Weights of a small image classifier: 5.5 epochs.
Rows from expert 5 of block 6, named by matrix and row number. Rows with one number belong to one neuron. Each number is 128 + 24 x the weight over its row's rms, rounded and kept within 0 to 255. All counts start at 0. After the name is the row's rms in percent of the matrix's.
# gate: expert gate (model.blocks.6.mlp.gate, 32x128x128), inputs 0-63
# up: expert up (model.blocks.6.mlp.up, 32x128x128), inputs 0-63
# down: expert down (model.blocks.6.mlp.down, 32x128x128, transposed), outputs 0-63
gate.22 045 [134  76 128 145 116 137 118 144 131 135 127 148  87 152 139 125 134 129  77 131 122 127 138 168  97 105 113  96 120 192 135 134 133 125 101 111  97 137 137 126 125 143 136 136 162 109 129 137 117 126 103 125 132 181 112 129 102 101 143 131 158 180  95 131]
up.22 045 [128 119 118 134 110 106 128  91 138 132 175 142 128 129 121  95 103 103 134 131 115 104 154 147 153 164 145 145 139 127 135 104 142 141  82 205 144 137 140 146 143 113 138 149 131 137 124  81 132 136 128 118 114 128 128 131 130 133 143 130 118  96 139 101]
down.22 041 [ 88  97 129 132 112 104 140 153 119 122 120  71 151 133 126  90 102 118 152 145 110 122 122 128 133 128 129 110 115  73 152 137 124 128 128 142  95 128 128 122 169 141 116 155 123 183 128 170 119 128 128 149  90 154 157 126 168 121 152  83 118 128 100 147]
gate.23 010 [ 73  77 106 124  49 158 128 126 128 128  90 119 128 128 128 128 127 128 139 128 128 128 108 171 170 128 132 105 133 128 107 130 130 128 122 128 128 136 132 131 128 128  78 126 128 118 129 128 128 173 129 128 156 182 128 168 128 128 132 128 132 128 128 128]
up.23 009 [128 128 189 128 128 143  91 128 128  48 128 177 128 118 119 202 137 140 128 128 205 129 122 128 215 128 104 128 128 128 137 128 128 128 128 128 128 114 115 145 128 108 127 128 146 127 128 128 128 128 142 128 128 128 122 113 179 128   4 128 128 128 116 128]
down.23 009 [128 128 128 128 128 128 128 128 128 128 128 128  82 132 128 128 128 128 128 128 128  53 128 128  71  68  44 128 128 128 128 128 128 128 128 128 120 128 128 128 128 128 128  95 128 136 128 134 128 128 128 135 143 128 126  83 128 128 128 128  71 128 124 128]
gate.24 137 [ 89 120 123 141 125 133 128  87 143 158 158 157 130 132 126 146 112 110 113 141 107 126 101 145 113 136 149 111 137 112 103  55 139 148 166 129  98 101 157 132 181 141 134 110 131 116 107 130 123 124 171 132 190 102 148  73 120 164 127 129  82 150 175  91]
up.24 133 [106 120  73 142  92 158 145 152 141 150 166 121 166 144 128 147 169 113 111 109  96 152 146 137  98  78 104 117 147  96 118 147  99 106 104 131 131 145  89 172 126 101 128 123 134 112 129 149 121 122 110 111  91 127 142 156 124 180 132 136  75  88  99 123]
down.24 143 [146 101 129 107 136 185 184 154 181 123  76 139  90 153  93 121 139 127 128 139 168 110 153 122 113 153 128 102 112 147  88 108 106 126 109 140 158  90  99 126 140 104 139 109 106 138 161  91 148 135 122  92 126 132 173 177 120  79  98 128 144 108 138 118]
gate.25 128 [120 114 106 144 109 109 106 134 146 198 107 118 128 137 113 183 104 156 145 162 162 146 129  80 100 136 129 124 128 138 104 145  95 132 138 105 126 115 101 131 144 144 129 138  89 147 111 176  87  93  98 133 137 126 152 128 146 139 129  89 104  70 123 122]
up.25 126 [146 183  83 179 103 130 119 151 108 180  99 122 117 122 122 170 101 123 132 129 172 125 159  41  86 136 143 132 155 102  95 144 116 148 136 148 127 113 112 119 150 149 117 125  88 151 128 151  88 104 121 122 169 149 145 135 152 167 138 111 143 118 127 130]
down.25 138 [ 91 195 117 123 173 136 126 121 134 139 105  67 171 179 127 122 122 121 109 117 126 142 176 145  88 148 151 119 126 115 140 124 132 139 137 124 133 129 112  94 142  91 163 128 135 155 102 171 140 166 119 126 117 145 170 144 177 149 121 111  95 131 121 114]
gate.26 109 [140 114 117 149 131 162 145 149 122  80 108 133 144  96 134 131  96  97 127 138 111 111 138 111 138 113 126 121 175  91 136 115 129 155  91 131 123 132 152 135 152 160 147 100 144 114 140  99 185 167 119 149 156 128 141  86 111 113 139 107 142 137 130 111]
up.26 110 [ 92  96 102 112 121  89 157  91 123 150 141 131 112 133 108 130 131 160 155 166 129 149 180 147 118 113 123 123 108 169 107 150 144 107 146 117 144 126 127 102 104 144 139 179  90 137 138 130 130 154 131 101 145 131 143 121 128  90  98 104 126 118 128 173]
down.26 123 [111 136 102 139 157 118 146 148 122 139 149  77  96 107 111 167 141 113  96 143 180 128 133 157 111 117 143 127 136 100  94  93 196 156 144 127 127 126 129 134 131 113 152 104 134 138 102  91 136 134 121 132 149 127 141  96 116 112 121  98 109 104 110  66]
gate.27 106 [120 149 142 126 137  84 103  95  92 159 136 128 128 143 124 154 112 108 129 100 123 130 102  53 179 128 169 122 139 136 141 139 132 153 166 108 172 141 128 125 122  92 128 155 113 121 132 103 134 154 112 109 133 141 143 101 143 124 140 129 151  83 146 112]
up.27 107 [141 134 141 128 126 155 142 166 152 108 106 129 132  95 188 110 125 135  82 124 172 143 142 160 104 125 100 125 122 149 110 159 135  86 101 168  67  91 141 103 123 119 129 152 159 129 122 163 111 117 128 140 123 121  90 151 118 139 114  92  97 165 128 144]
down.27 104 [137 162 116 141 145  89 150 125  98 155 141 152 147 148 109 139 110 129 110 125 112 120 161 107 153 107 127 112 133 166 176  90  83 138 153 116 163  76 146 128 136 136 111 128 143 125 137 104 147 104  86 154 103 136 126 131 153 125 126 101 116 159 124  89]
gate.28 162 [155 106 116 105 196 140 128 149 125 136 135 124 122 153 120 124 142 143 126 147  89 113 122 131 137 132 142 147 155 123 124 134 130 110 148 107 119  97 109 199 130 142 129 140 111 116 145 115 112 128 101 146 108 106 150 117 114 147 131  54  69 128 144  98]
up.28 143 [142 102 104  95 208 116 154 168 131 107 138 124 120 140 108 114 155 134 149 146  69  97 124 135 148 136 135 157 135 116 134 125 128 114 166 130 135  95 110 182 128 152 137 167 100 129 133  92 122 104 100 152  97 111 167 112 116 150 163  71 119 157 138  98]
down.28 176 [107 167 114 130 110 129 161 101  99 138 157 147 113 123 131 103 142 128 132 125 145 121 108 143 106 105 143 126 131 105 116 101 166 124 118  97  84 130 114 112 143 114 163 103 160 123 120 129 153 162 116 111 152 190 124 121 127  88 126 153 132 125  96 139]
gate.29 125 [157 140 156 144 144 153 139 104 158 146 114 125 122  78 134 150  99 139 117 142  89 145 139 143 168 120 135 158 100 117  79  96 156 112  89 128 140 115 126  93 126 109 155 129 123  82  97 132 129 123 146 165 111 115 121 162 173 134 104 145 167 127 150 115]
up.29 127 [154 135 130  91 117 106  89 116 139 125 115 155  98 155 153  86 140 130  63 123 166 160 129  78 100 110 112 124 148 163 132 169 134 136 179 171 129 105 116 122 104 151 117 107 134 108 143 111 133  74 165 127 157 190  98 142 163 148 128 107 110 112 103 166]
down.29 125 [ 89 129 158 107 105 137 105  80 117 132 121  92 117 132 140 113 123 133 171 134  84 139 126  95 126 124 120 132 122 127  92 108 126 112 121  82 145 201 121 156 120 120 114 149 109 121 154 130 123 105 160 127 174 112 177 156 193 144 112 113 119 109 112 171]
gate.30 048 [154  89 191 130 131 161 133 124 103 135 117 122 119 110 105 107 109 141 168 162 102 132 179 118 127 106  94 121 119 152 127 115 110 121 184 148 122  66 127 125 125  90 143 127  87 149 121 166 151 138 124 118  90 119 141 161 115 136 137  93 125 128 152 110]
up.30 056 [135 144 110 128 145 106 127 112  92 133 154 133 137 165 145 147  75 150 121 135 146 147 108 158 195 158 134 150 125 128 116 139  73 128 130  97 160 129 152 151 134 121 121 111 105 104 124 125 128 185 100 149 182 129 133 126 115 118 117  96 146 116 135 129]
down.30 050 [159 144 151 103 118 126 144 134 159 137 152 142 165 132  93 112  82 136 172 142 126 139  92 121 136  82 146 193 143  88  78 112 131  98 116 145 131 155 132 116 165 155 144 134 110  87 141 125 141 110 132 116  96 123 148  94 127 145 131 105 162 125 133 139]
gate.31 130 [104  85  93 122 139 120 147 116 170 104 148 142 125 131 124 143  98 130  92  89 136 101 144 120  99 151 159 132  82 131 130 159 124 145 135 110 120  96  96  95 110 143 123 104 152 123 140 108 125 101  99 119 140 123 130 121 135 112 136 144 125 102 111 156]
up.31 123 [116 170 146 160 111 131 124 128 130 192 137 119 104 121 121 110 140 135 136 159 133 126 121  99 160  98 106 158 134 100 118 147 126 112 160 143 105 104 153 139 107 112 146 146 115 120 110 109 118 116 139 129 167 123 129 111 142 183 159  95 130 127 153 153]
down.31 124 [116 148 135 158 119 121 145 106 132 168 151 103 109 124 116 103 104 153 109 129 125 143 157 132 145 152 102 116 178 122 122 113 195 142 177 138 109 172 171 149 101  68 120  85  92 159 165 131 126 131 182 141 131 135 134 135 158 112  87 103 113 150 125 128]
gate.32 112 [151 132 139 120 141 173 107 106 160 151 103 118 117 133  98  98  88 162 149 144 156 105 151 106 159 139 118 152 103 166 140 115 170 104 132 126 131 113 118 130 133 171 134 134 137 166  89  90  80 142 155 131 126 100 139 162 120 137 132 125 113 130 149  98]
up.32 117 [122 145 119  90 143  98 124 137 155 129 137 142 146 105 133 178 113  98 136 107 153 133 143 110  79 118 134  90 149 132 110 128 139 123 186 121 135 117 182 109  96 169 140 132 149 135 180 132  84 132  88 172 129 154 176  97 130 117 123 168 177 161 127 110]
down.32 125 [121 106 137 110 127 143 148 106  95 144 130  97  94 119  81 146 154 151 153  93 101 141  87 135 143 161 122 118 164 125 158  83 135 146 135 128 139 130 150 168 106 161 109 124 135 132 115 106 117 149 164 157 122  66  96 133 117 161 122 147 116  84 135 101]
gate.33 046 [113 132 124 123 129 127 103 151 108  61 121 113 146 190 132 161 132 162 183  96  99 103 150  73 143 143  92 104 140 111 122 155 129 139 134  54 117 151 140 126 129 135 107 119 135 122 124  91 122 109 141 119 168 104 127 119 154 140 158 116 134 137 135 146]
up.33 038 [ 69 136 151 134 111 126 127 178 137 124 129 130 128 106 139 104 131 158 135  80 112 116 156  96 128 121 132 128 122 110  95 116 116 134 133 111 134 152 103 120 137 110 144 137 125 140 108 151 134 143 153 145  69 163 162 149 129 140 174 120  98 134 125 125]
down.33 032 [144 128 137 113 160 132 135 133 130  94 157  85 171 110 135 152 133 128 147 131  92 114 167 100 159 148 128 161 148 117 117  79 111 142 165 128  78 135 117 166 158 127 166 102 106 134  97 117 151 128 137 152 151 157 128  95 117  93 101  91 124 111 124 124]
gate.34 116 [161 167 183 138 139 135 140 133 184 128 127 112 123 138 126 125 127  92 106 151 131 151 102 145 120 129 146 155 118 106 136 133 116 140 178 120 114 102 132 152 130 125 135  94  95  82 138 160 109 101  94  46  99 116 144 127  86 115 150 130 152 136 133 164]
up.34 118 [175 138 174 129 125 133 128  93 166 119 106 100  91 138 102 155 111 100 168 153 118 139 124 167 111 162 149 135 106  90 142 133 131 133 125 140 149 113 123 158 157 144 106 116 120 124 127 162 128 129 124  99  86  99 127 108 104 121 102  97 155 134 145 156]
down.34 113 [166 107 141 140 123 139 119 153 172 140 157 132  95 137 131 127  62 147 158 178 154 160 142 133  92 140 136 167  85 114 142  90 164 108 123 133 110 109 126 137 147 144 147 134 134 105 106 134 124 111 161 135 134 134 153 106 149 105 143  89  98 153 146 133]
gate.35 100 [130  63 138 127 115 119 167 155 136 148 136 143  89 121 102 118 121 118  93 164  86 167 155 117  99 108 110 132 160 129  96 154 162 150  87 106 103 134 157  91 100 125 136 119  94 159 113 102 101 152 154 126 110 149  98 113 127 130 108 149  94 115 114 128]
up.35 122 [113  72 118 173 138 139 155 183 107 161 143  97 104 147 132 155 117 147 132 143 102 152 156 106 134 165 117 124 127  89 113 135 139  89 132 126  95 130 134  87 113 160 123 141  87 117 144 124 127  89  97 136 165 173 130  63 119 107 159  84 135 137 111 127]
down.35 116 [120 154 104 150 120 172 123 144 120 118 120 172  99 137 126 135 126 161 158 169 143 164 162 118 156  65 137 149 134 162  92 172 140 130  99 148 134 143 124  84 117 140 166 116 124 119 140 108 105 144 185  90 117 143  98 101 127 136 138 131 141  85 125 115]
gate.36 110 [110 111 168 140  91 100 116 164 118 117 116 107 105 120 153 137 137 141 111 121 159 110 133 126 126 127 121 117 140 171 133  97  95 117 146  87 128 124 106 112 106 141 171 119 116  85 129 149 140 162 134 113  75 149 167  65 142 113 155 107 113 134 115 172]
up.36 116 [145 125 158  84 156 147 139 136 108 147 122 172 107  67  51 137 150 139 146 102 136 142 134 167  73  89 123 144 149  85 145 142 135  94  81 107 139 133 123 143 128 125 179 119 108 115 123 134 133  81 150 146 106 185 143 123 104 110  93 142 171 100 117  68]
down.36 124 [153 108 165  99 103 162 104 128 121 147 133 159 122 127 110 142 154 151 130 137 107 146  99 178 103 110 116 119 124  57 126 144 119 102  86  69 147  82 113 131 128 127 156 138 165 124 160 136 168 137 136 153 139 122 130 153 135 145 110 156 107  68 130 114]
gate.37 128 [111 163 146 137 149 160 130 128 120 108  91 110  81 163 165 111 159 130 101 141 134  93  85 118 156 143 139 168 119  98 157 109 136 159 110 119 122  69  94 117 130 137 158 145  43 114 126 113 131 111 125 157 127 167 109  90 132 127 192 135 115 120 153 126]
up.37 124 [100 135 102  89 123 113 129 134 127 168 150  95 125 133  84 148 145 109 165 152 122 130 147 137 154 129 115 140 129 146 150 106  90  80 126 117 164 111 122 119 135 130 134 130  90 137 123 176 130 112  90 140 137 132 159  91 153 167 109 148 148  80 121 153]
down.37 132 [ 90 144  66 137 144 139  84 108 131 164 161  97 119  93  97 125  98  86 137 130 160 105 136 118 172 123 159 114 127 114 117 170 129  86 121 129 121  83 129 138 141 163 152 157 121 140 100 135 132 117  94 128 186  91 143 137 143 119 138 134 204  72 127 127]
gate.38 160 [128 107 121 139 134 149 130 168 134 163 111 147 182 127 165 146 112  89 108 105 151 123 113 134  95 140 110 157 150 131 118 123 133 123 136 134 105  82 118 127 110 123 190 140 128 145  81 151  77 118 131 121 166 156 131  93  95 163 118 143 118 129 136 151]
up.38 150 [144 136 144 135 134 116 134  87 157 112 127 125 159  91 153 129 143 136 130 128 119  98 127 131 169 109 144 194 110 151 123 117  63 146 143 175 138  99 125 122 135  82 185 157 112 140 125  83 121 103  76 148 133 124 112 145  99 145 166 135 150 135 107  68]
down.38 157 [157 135 163 153 100  94 122 128 103 135 121 150 139 110 159 129 100 119 126 116 139 128 146  74 189 142 120  89 159 115 135 146 148 109 173 120 121  97 136 105 148 167 109 123 121 126 102 149 170  94 148 105 110 141 107 132 154 140 118 129 181 170 124 135]
gate.39 012 [158 109 128 123 131 123 133 128 128 125 128 140 113 111 122 108 126 128  60 128 115 128 128 121 108 109 165 128 110 132 126 128  68 128 128 128 133 142 128  82  88  99 128 142 117 122 110 131 150 128 157 133  81 183 166 128 128 128 132 112 128  78 103 128]
up.39 013 [128 128  72 123 125  70 128  81 128 128 128 128 130 141 128  98 128 181 128 128  68 157 128 128 129 128 110 128 142  99 155 135 227 113 126 142 128 128 130 128 171 128  23 120 128 156 135 128 128 103 128 128 128 139 128 131 220 128 123 128 128 128 128 128]
down.39 011 [105 127 125 128 130 122 128 127 128 128 126  96 194 137 128 137 128 128 108 112 138 141 125  99  85 192 157 148 129 128 113 121 165 128 125 128 128 128 128 128 133 114 130 128 128 128 115 120 128 128 128 128 128 159 128 128 128 123 128 105 147 146  94 105]
gate.40 027 [132 130  74  78 106 132 123 128 187 123 129 102 133 122 135 142 130 145 142 129 146 124 138 149 148 100 132 162 139 133 125  98 128 156 127 115 147 134 134 120 147 107 137 130 120 128 118 112 192 128 120 133  65 131  80 103 111 158 129 180 125 101 133 134]
up.40 029 [125 121 124 104 142 185 129 112 128 103 128 113 134 133 141 111 140 115 102 136 128 106 122 114 129 133 106 158 127 145 129 105 109  98 129 146 128 161 135 151  85 125 110 165  83 118 109 127 116 132 141 120 141 144  60 126 124 129 172 147 138 103 177 119]
down.40 031 [109 128 128 161 172 128 133 128 156 165 127 131 121 112  73  94 131 128 160 122  99 115 132 117 129 137  31 123 130 141 132 106 145 140 131 156  98 143 131 139  90 129 121  92 157 179 107 120 112  94 140 133 120 152 130 125 132 164 127 111 116 135 129 112]
gate.41 019 [128 128 128 128 138  83 128 178  96  93 128 121 125 128 125  90 126 128  81 114 109 128 128  94 146 153 111 168 182 135 153 128 128 144 130 120 127  98 128 112 139 141  59 104 129 137 132 128 122 140  35 159 128 128 111 128 183 128 119 119 128 157 128 173]
up.41 017 [153  60 152 131  94 124 138 166 136 129 128 166 128  49 115  64 127 133 128 122  90 138 119 126 128 127 128 129 124 152 157 127 121 117 121 150 128 128 139 127 128 136 128 127 127 103  68 128 149 139 131 143 119 152  94 180 128 150 125 133 129  72 133 157]
down.41 014 [128 128 125 108 104 128 104 111  94 128 152 139 149 163 128 128 135 127 132 126 127 128 111 130 129 116 146 130 195 136 135  85 161 116 166 152 153  98 127 121 135  72 125  81 133 118 132 128 128 132 137 125 127 108 114 149 114 124 128 128 126 140 128  66]
gate.42 015 [112 128 128 128 128 138 128 128 118 128 136 165 104 128 131 128  94 128 131 128 128 128 123 128 128 128 128  53 128 128 198 132  81 128 149 131  76 128 128 130 137 135 122 109 131 128 128 129 128 132 150 132 168 128 131  93 144 118 136 120 128 221 168 128]
up.42 013 [128 128 128 128 128 128 128 155  75 120 128 198 129 128 127 128 108 128 128 128 179 128 122 128 119 128 128 109 116 128 128 115  88 128 128 128 128 126 128 128 143 128  97 128 128 127 128 108 144 128  91 128 128 235  88 128 143 128 165 128 128 132 128 128]
down.42 011 [127 158 110 110 128 128 128 110  84 134 202 168 128 128 128 128 128 128 117  44 128 128 128 128 128 128 128 157 126 140 128 132  62 119 125 140 146 151 133 128 121 128 128 146 128 128 131 128 126 155 128 128 128 128 130 128 128 128 128 128 128 128 130 128]
gate.43 027 [146 141 151 128 137 128 123 126 108 140 121 119  87 114  95 124 148 128 132 105  99 114 121  86 117 128 122 117 121 137 212 126 113 147 164 164 116  86  89 105 125  87 154 150 133  98 114 130 151  85 149 131 108 163 115 110 170 122 144 101 118  89 157 128]
up.43 028 [169 147 188 131 128 131 130 136 132 105 123 108  71 114 125 132 125 142 146 127 125 115 112 128 128 129 128 137 115 129 142 130 128 148 118 140 131 152 128 141  85 113 147 152  91 106 147 138 130  92 136 135 157 129 125 134  69 122 117 128  58  88 118 131]
down.43 022 [130 156 111 137 111 161 132 158 128  81 160 116  44 151 109 137 127 188 132 130 148 111 127 109 109 124  98 129 103 147 154 109 128  62 124 128 158 114  82 134 110 137 129 129 124 125 133 145 144 129 161 221 125  78 126 173 129 124 120 147 130 111 128 123]
gate.44 116 [128 116 108 122 118 131 115 124 139 155 131 136 117 185 171 118 166 108 150 140  97  99  91  76 119 143 123 137 118 142  95 205 110 184 149 121  79 123 120 138 123 121 146 169 144 120 115 118 119 128 106 101 153 145 120 140 143 113 119 118  91 141 150 117]
up.44 101 [128 128  56 140 135 139 101 174 171 114 163 127 162 139 127 145 102 124 116 109 102 122  91 102 133 157 129 164  81 136 130 150  98 141  91 128 121 121 129 165 125 118 127 150 135 155  91 118 104 133 166 152 133 160 133 132 142 175  92 113 127 148 149 104]
down.44 106 [129 133  83 129 113 135  97 105 132 129 157 113 121 123 165 132  86 162 177 136 148 100 126 118 108  74 120 159 128  98 174 126 146 116 130 155 133 118 133 127 155 127 143  99 125 122 105  88 116 131 144 114 103 132 129 130 126 116 139 169 115 134 141 139]
gate.45 127 [112 127  84 112 154 122 140 123  93  56 121 138 152 139 144 131 131 115 125 124 119 144 162 130 155  65 174 125 138 142 108 134  94  93 163 131 130 129 144 130 147 107 161 125 121 123 166 114 108 116 136 150 141 136 142  90 137 116 149 174 131 137 165 140]
up.45 130 [159 109 142  91 121 119 115 159 148 196 168 122 111 107 100 131 146 162 168 121  97 139  99 125 116 153  90 112 137 136 159 141 150 169  98 154 112 111 139 154 115 137 154 115 113 126 106 131 133 152  88 131 132 120 123 150 107 112 144  94 129 132 122 110]
down.45 144 [ 85 104 162 108 141 117 144 141  69 119 124 140 151 117 161 137 121 176 135 112 117 115 159 149 115 167 117 120  91 115  80 128 145  87  85 119 122 122 168 117 143 127 173 101 156 158 183 121 148 132 112 143  88 123 146  90 146 127 129  99 174  94 103 126]
gate.46 115 [105 144 180 124 171 117 123 164  71 105 111 130 126 145 138 118 125  97  66  78 106 132 118 131  70 136 140 102 176 120 143 130 137 130 107 102 104 127 105 136 146 147 154 187 108 130  97 121 137 152 145 128 110 136 119 113 126 132 144 127 124 159 116  75]
up.46 102 [158 125 110 137  89 124 135  97 168 120 132 130 134 106  96 139 117 177 154 143 154 125 159 139 155 149 152 128 101 135 117 137 151 125 103 153 143 114 121 109 123 106 136  85 112 151 162 107  92 107 135 105 108 155 122 157 160 117 118 128 165 108 142 127]
down.46 103 [ 99 167 145 183 147 153 115 102 114 147 160 123 110 178 134 119 141 146 135 110  92 108 158 132  91 131  86  74 128 114 109 154 147 153 127 134 144 130 143 100 128 102  80 165 110 124 146 113 129 133 129 116  84 137 116 155 165 109 111 160  98 140  96 173]
gate.47 123 [109  92 112 119 128 100 144 124 139 136 172 140 129 153 129 116 116 119 122 127 108 135 121  96 115 128 139 120 185 115 116 121 127 167 116 173 129 122 115 164  97 170 136 122 156 107 123 124 116 111 114 132 146  88 145  67 127 148 159 123 127 124 153 114]
up.47 131 [122 107 152 129 127  79 123 138 137 151 154 119 131 130 121 122 114 132 106 131 122 195 108 111  98 123 113 154 140 154 134 128 126 153 146  93  98 115 133 135 108 149 118 117 141  82  68  90 104 133 146 109 129 108  99  73 153 137 164 123 121 129 171 144]
down.47 120 [142 116 103 131 158 130  96 126  98 157 173 134  96 116 152 103 135 117 131 141 135 125  77 118 129 100 151  90 132 138 138 122 142  91 123 125 118 128 127 197  81 133  85 119 154 154 120  95 136 114 181  85 123 132 120 103 118 107 150 120  81 162 171 139]
gate.48 090 [132  97 154 118 134 162 132 155 131 134  93 124 135 127  89 140 157 106 119  88 131 122 138 131  97 110 136 155 125 100 125 126 128 123 110 131 136 128 108 105 127  62 147 114 117 115  89 124 135 128 167 155 106 153 176 152 132 163 118 132 128 106 129  92]
up.48 094 [130  89 126 131 158 131 145 175 133 111 127 138 189 129 147  92 130  95 119 130 114 141  86 117  80 107 114 146  79 139 159 131 114  93 168  98 160 123 117 110 100 122 147  96 115 103 106 148 128 158 119 145 100 121 195 166 141 130 188 120 132  91 113 148]
down.48 085 [102 127  82 155 115 141 163 133 120 123  84 138 171 114 192 135 148  69 157 125 143 118 128 127 166 144 150 143  97 119 139 136 128 137 136  63 143  81 126 113 153 167 129 107 119 128 127 118 149 125 122 127 139 150 161 143 134 143 150 136 121 106 101 134]
gate.49 128 [157 142 140  96 129 115 119 158  96 147  95 102 103 128 113 127 129 127 126 165 101 151 152 136 128 133  97 129 117 140 160 137 139 141 158 125 148 108 176 125 128 106 112 145 101 122  88 214 149 118 112 131  66 152 146 132 145 125  96 128 160 112 113 127]
up.49 128 [168 138 119 129 116 114 119 171 120 150 116 100 107 101  81 125 131 117 143 171 124 147 118 145 126 134 127 120 127 114 157 165 129 127 138  97 148  88 124 111 124 110 137 114 139 131 120 161 153 111 135 125  56 176 140 131 132 131 105 140 176 125 109 155]
down.49 103 [136 129 116 154 131 124 123  92 170 132 118 144 136 161 164 157 137 128 158 154 128 143  97 129 110 106 132 135 180 133 142  47 122 140  93 142 125 151 133 127 132 137 118 124  90 130 136 170 108  94 117  85 127  94 116 107  87 131 124 188 147 123 155  96]
gate.50 137 [130 156 102 117 133 124 129 107 152 134 107 111  91 167 151  81 126 144 104 124 128 114 169  72  84 106 140 126 127 139 130 160 150  83 127 138 123 136 144 139 122 132 110 182 130  78  88 119 132 115 138 142 146 185 114 117 115 101 170 126 106 145  99 107]
up.50 126 [128 123 131 108 153 116 110 124 150 138 152 128 115 146  89  89 102 134 123 140 160 128 155 131 158  96  54 155 121 123 132 138 119  93 168 136 172 107  83 135 137 140 171 145 100 161 136 116 103 127 150 118  71 146 140 172 115 146 110 155 131  68 138  88]
down.50 135 [138 109 148 144 118 133 103 128 161 152 142 118  93 166 130 162 179 110 126 116 138 115 131 177  97 112  96 114 162 109 167 130 129 131  95 144 181  96 122  90 100 138 125 173 137 138 139 109 127 123 145  93 126 108 150 125 101 133  35 155 143 130 129 169]
gate.51 096 [164 202  73 151 153 138 165 167 117  88 124 128 152 137 128 141  79 129  69 111 100 138 112 138 151 135 134  93 135 160 150 134 132 131 129  96 122 109 109  77  94 129 167 133  95 122 133 132 141 153 135 125 141 158 110 131 131 100 162 117 147 100 119 132]
up.51 116 [115 129 120 165 138  93 123 122  98 135 184 148 154 124 149 143  94 182 167 166  96 155 143 132 116 130 127 140 104 111 145  98 119 128 135 132 171 106  97 162 133  92 142 113 126 103 135 116  81 157  94  99 145 117 152 131 159 147 160  81 109  82  98 168]
down.51 121 [153 133 124 171 129 108 166 128 147 142 159 115 105 127 120 133 108 143 149 148 140 112 107  99 144 155 109 157 110 106 107 106 151  98 131 154 134 111 135 107 123  71 122 141 137 134  83 124 127 126 170 161 114 157 155 112 122 102 109  90 128 127  92 141]
gate.52 172 [160 110 112 177 155 134  97 124 145 133  99  65 132 107 101 153 114 168 123 129 131 126 143 145 141 152 129 113 142 111 126 139 154  99 167 110 142  98 122 172 112 107 137 109 132 110 138 142 131 141 118 126 135 112 142 136 136 156 105 108 157 107 128  94]
up.52 141 [110 126 180 122 126 105 131 160  91 140 110  92 125 143 112 159 109 118 130 106 113 134 127 123 131 175 127 131 135 126 117 126 127 177 137 105 117 121 104  76 136 103 175 138 107 123 131 111 133 172 108 168 108 117 128 172 140 124 104 123 119 139 139  55]
down.52 150 [141 120 109 154  91 160 154 163 127 126 118 140 165  99 101 155 112 139 130 106 128 135 151 134 116 136 106 126 153  95 104 142 136 116 105  92 161 139 113  60 156 147 138  97 128 115 214  94  88 162 123  97 114 142 114 153 174 110 126 134 150 133 135  84]
gate.53 017 [140 145 128 109  93 114 146  91 110 128 121 128 118 129 117 128 130  81 129 134 128 128 125 109 123 124 129 212 128 136  93 145 114 116 129 128 170 130 118 125 128 128 121 144 126 128 117 182 132 118 138 165 112 145 127 179 151 128 119 111 148 126 115 166]
up.53 019 [ 84 186  60 137 128 162 139 128 128 107  96 128  64 114 129 128 122  91 137 128 124 128 128 130 132  99 131 146 128 122  93 139 128 130 131 124 175 121 104 128 131 165 153 123 105 131 128 154 120 160 128 158 128 102 142 132 139 126 153 128 127 125 149 128]
down.53 018 [130 128  91 123 147 127 182 139 125 128 128 128 128 128 123 129 154 128 128 131 125 240  57 135 128 128 137 128 135 131 100 121 128 128 168 153 192 151 133 131 111 141 121 122 142 114 130 152 128 118 128 128  96 128 128 116  91 157 132 128 109  88  98 127]
gate.54 021 [128 132 152 122 146 149 128 122 169 177 119 187  65 118  97 152 159 145 157 127 128 101 178 187 122 115  86  91 112 128 107 133 134 121 130 150 127 116 103 119 131 141 113 128 131 116 174 128 128 140  87 170 149 120 102 128 109 128 135 128 129 210 101 122]
up.54 023 [100 127 139 117 141 133 173 128 148 219 172 128  89 126  98 151 145 122 129 128 150 138 173 167 136 128  90  95 146 124 160 133  95 107 155 130 125 128 110 125 128 121 123 103 128 115 132 108 128  89  94 127 132 122 155 142 114 160 126 128 144 174 128 140]
down.54 021 [128 146  69 128 103  99 128 148 111 130 136 124 128 129  97 132 136 133 128 126 127 119 124 100 137 128 126 164 119 139 137 128 128 176 128 131 157 127 128 144 111 128 128 121 117 211 128 124 149 120 127 128 125 114 159 128  97 132 105 128 141 104 128 128]
gate.55 130 [139 159 110 130 144 169 102 122 120 121 123 116 122 108 121 142 144 130 128 141 119  94  89 149 163 121 127  85 140  73 174 158 120 125 170 127  95 120 122 138 139 128 142 144 100 190 132 140 160 153 192 108 136 132 113 174 147 128 164 158 152 123 106 109]
up.55 142 [152 117 106 137 104 179 127 130 123 131  72 147 119 105 147 135 134 121 116 108  89 101 135 154 123 142 108  97 173  92  72 208 154 155 143 134 100 137 143 143 192 150 121 107 128 128 119 127 134 139 125  77 130 153 113 167 132 119 155 183 115 109 148 126]
down.55 151 [137 107 121 151  96 135 123 139 128  78 133  87 119 115 108  96 174 111  77 122 130 127  82 148 115 142 101 100 131  93 143 117 114 175 140 116 144  98  93  55  80 133 135 122 150 131 141  99 114 173 140 133 122  98 102 129 133 122 128 149 176 118 166 131]
gate.56 168 [132 159 108 100 111 119 169 142 132 115  93 141 120  98 122 133 182 132 132 127 120 115 107 142 107  91 108 115 102 132  90 190 134 102 149 111 129 108 161 118 123 154 151 151  76  99 126 160 118 129 100 139 156 127 117 114 144 121 137 105 153 101 156 137]
up.56 138 [118 136 157  86 138  80 141 143 118 126  90 132 133 108 121 145 162 156 132 133 100 131  92 176  87 114  97 167 120 130 131 145 111 125 140 123 125 122 130 104 127 126 178 168  56  83 145 198 112 136  63 127 115 136 123  74 145 141 148 148 169  68 142 111]
down.56 144 [155 110 122 133 121 137  99 146  84  97 100 139 137  89 133 137 132 141 139 130  92 104 122 143 136 144 113  83 127 122 174 103 107 106 119 125 135 108 124 194 109 155 164 111 133 124  85 117  95 133 108 187 109 112 158 147 150 135 135 168  83 126  97 154]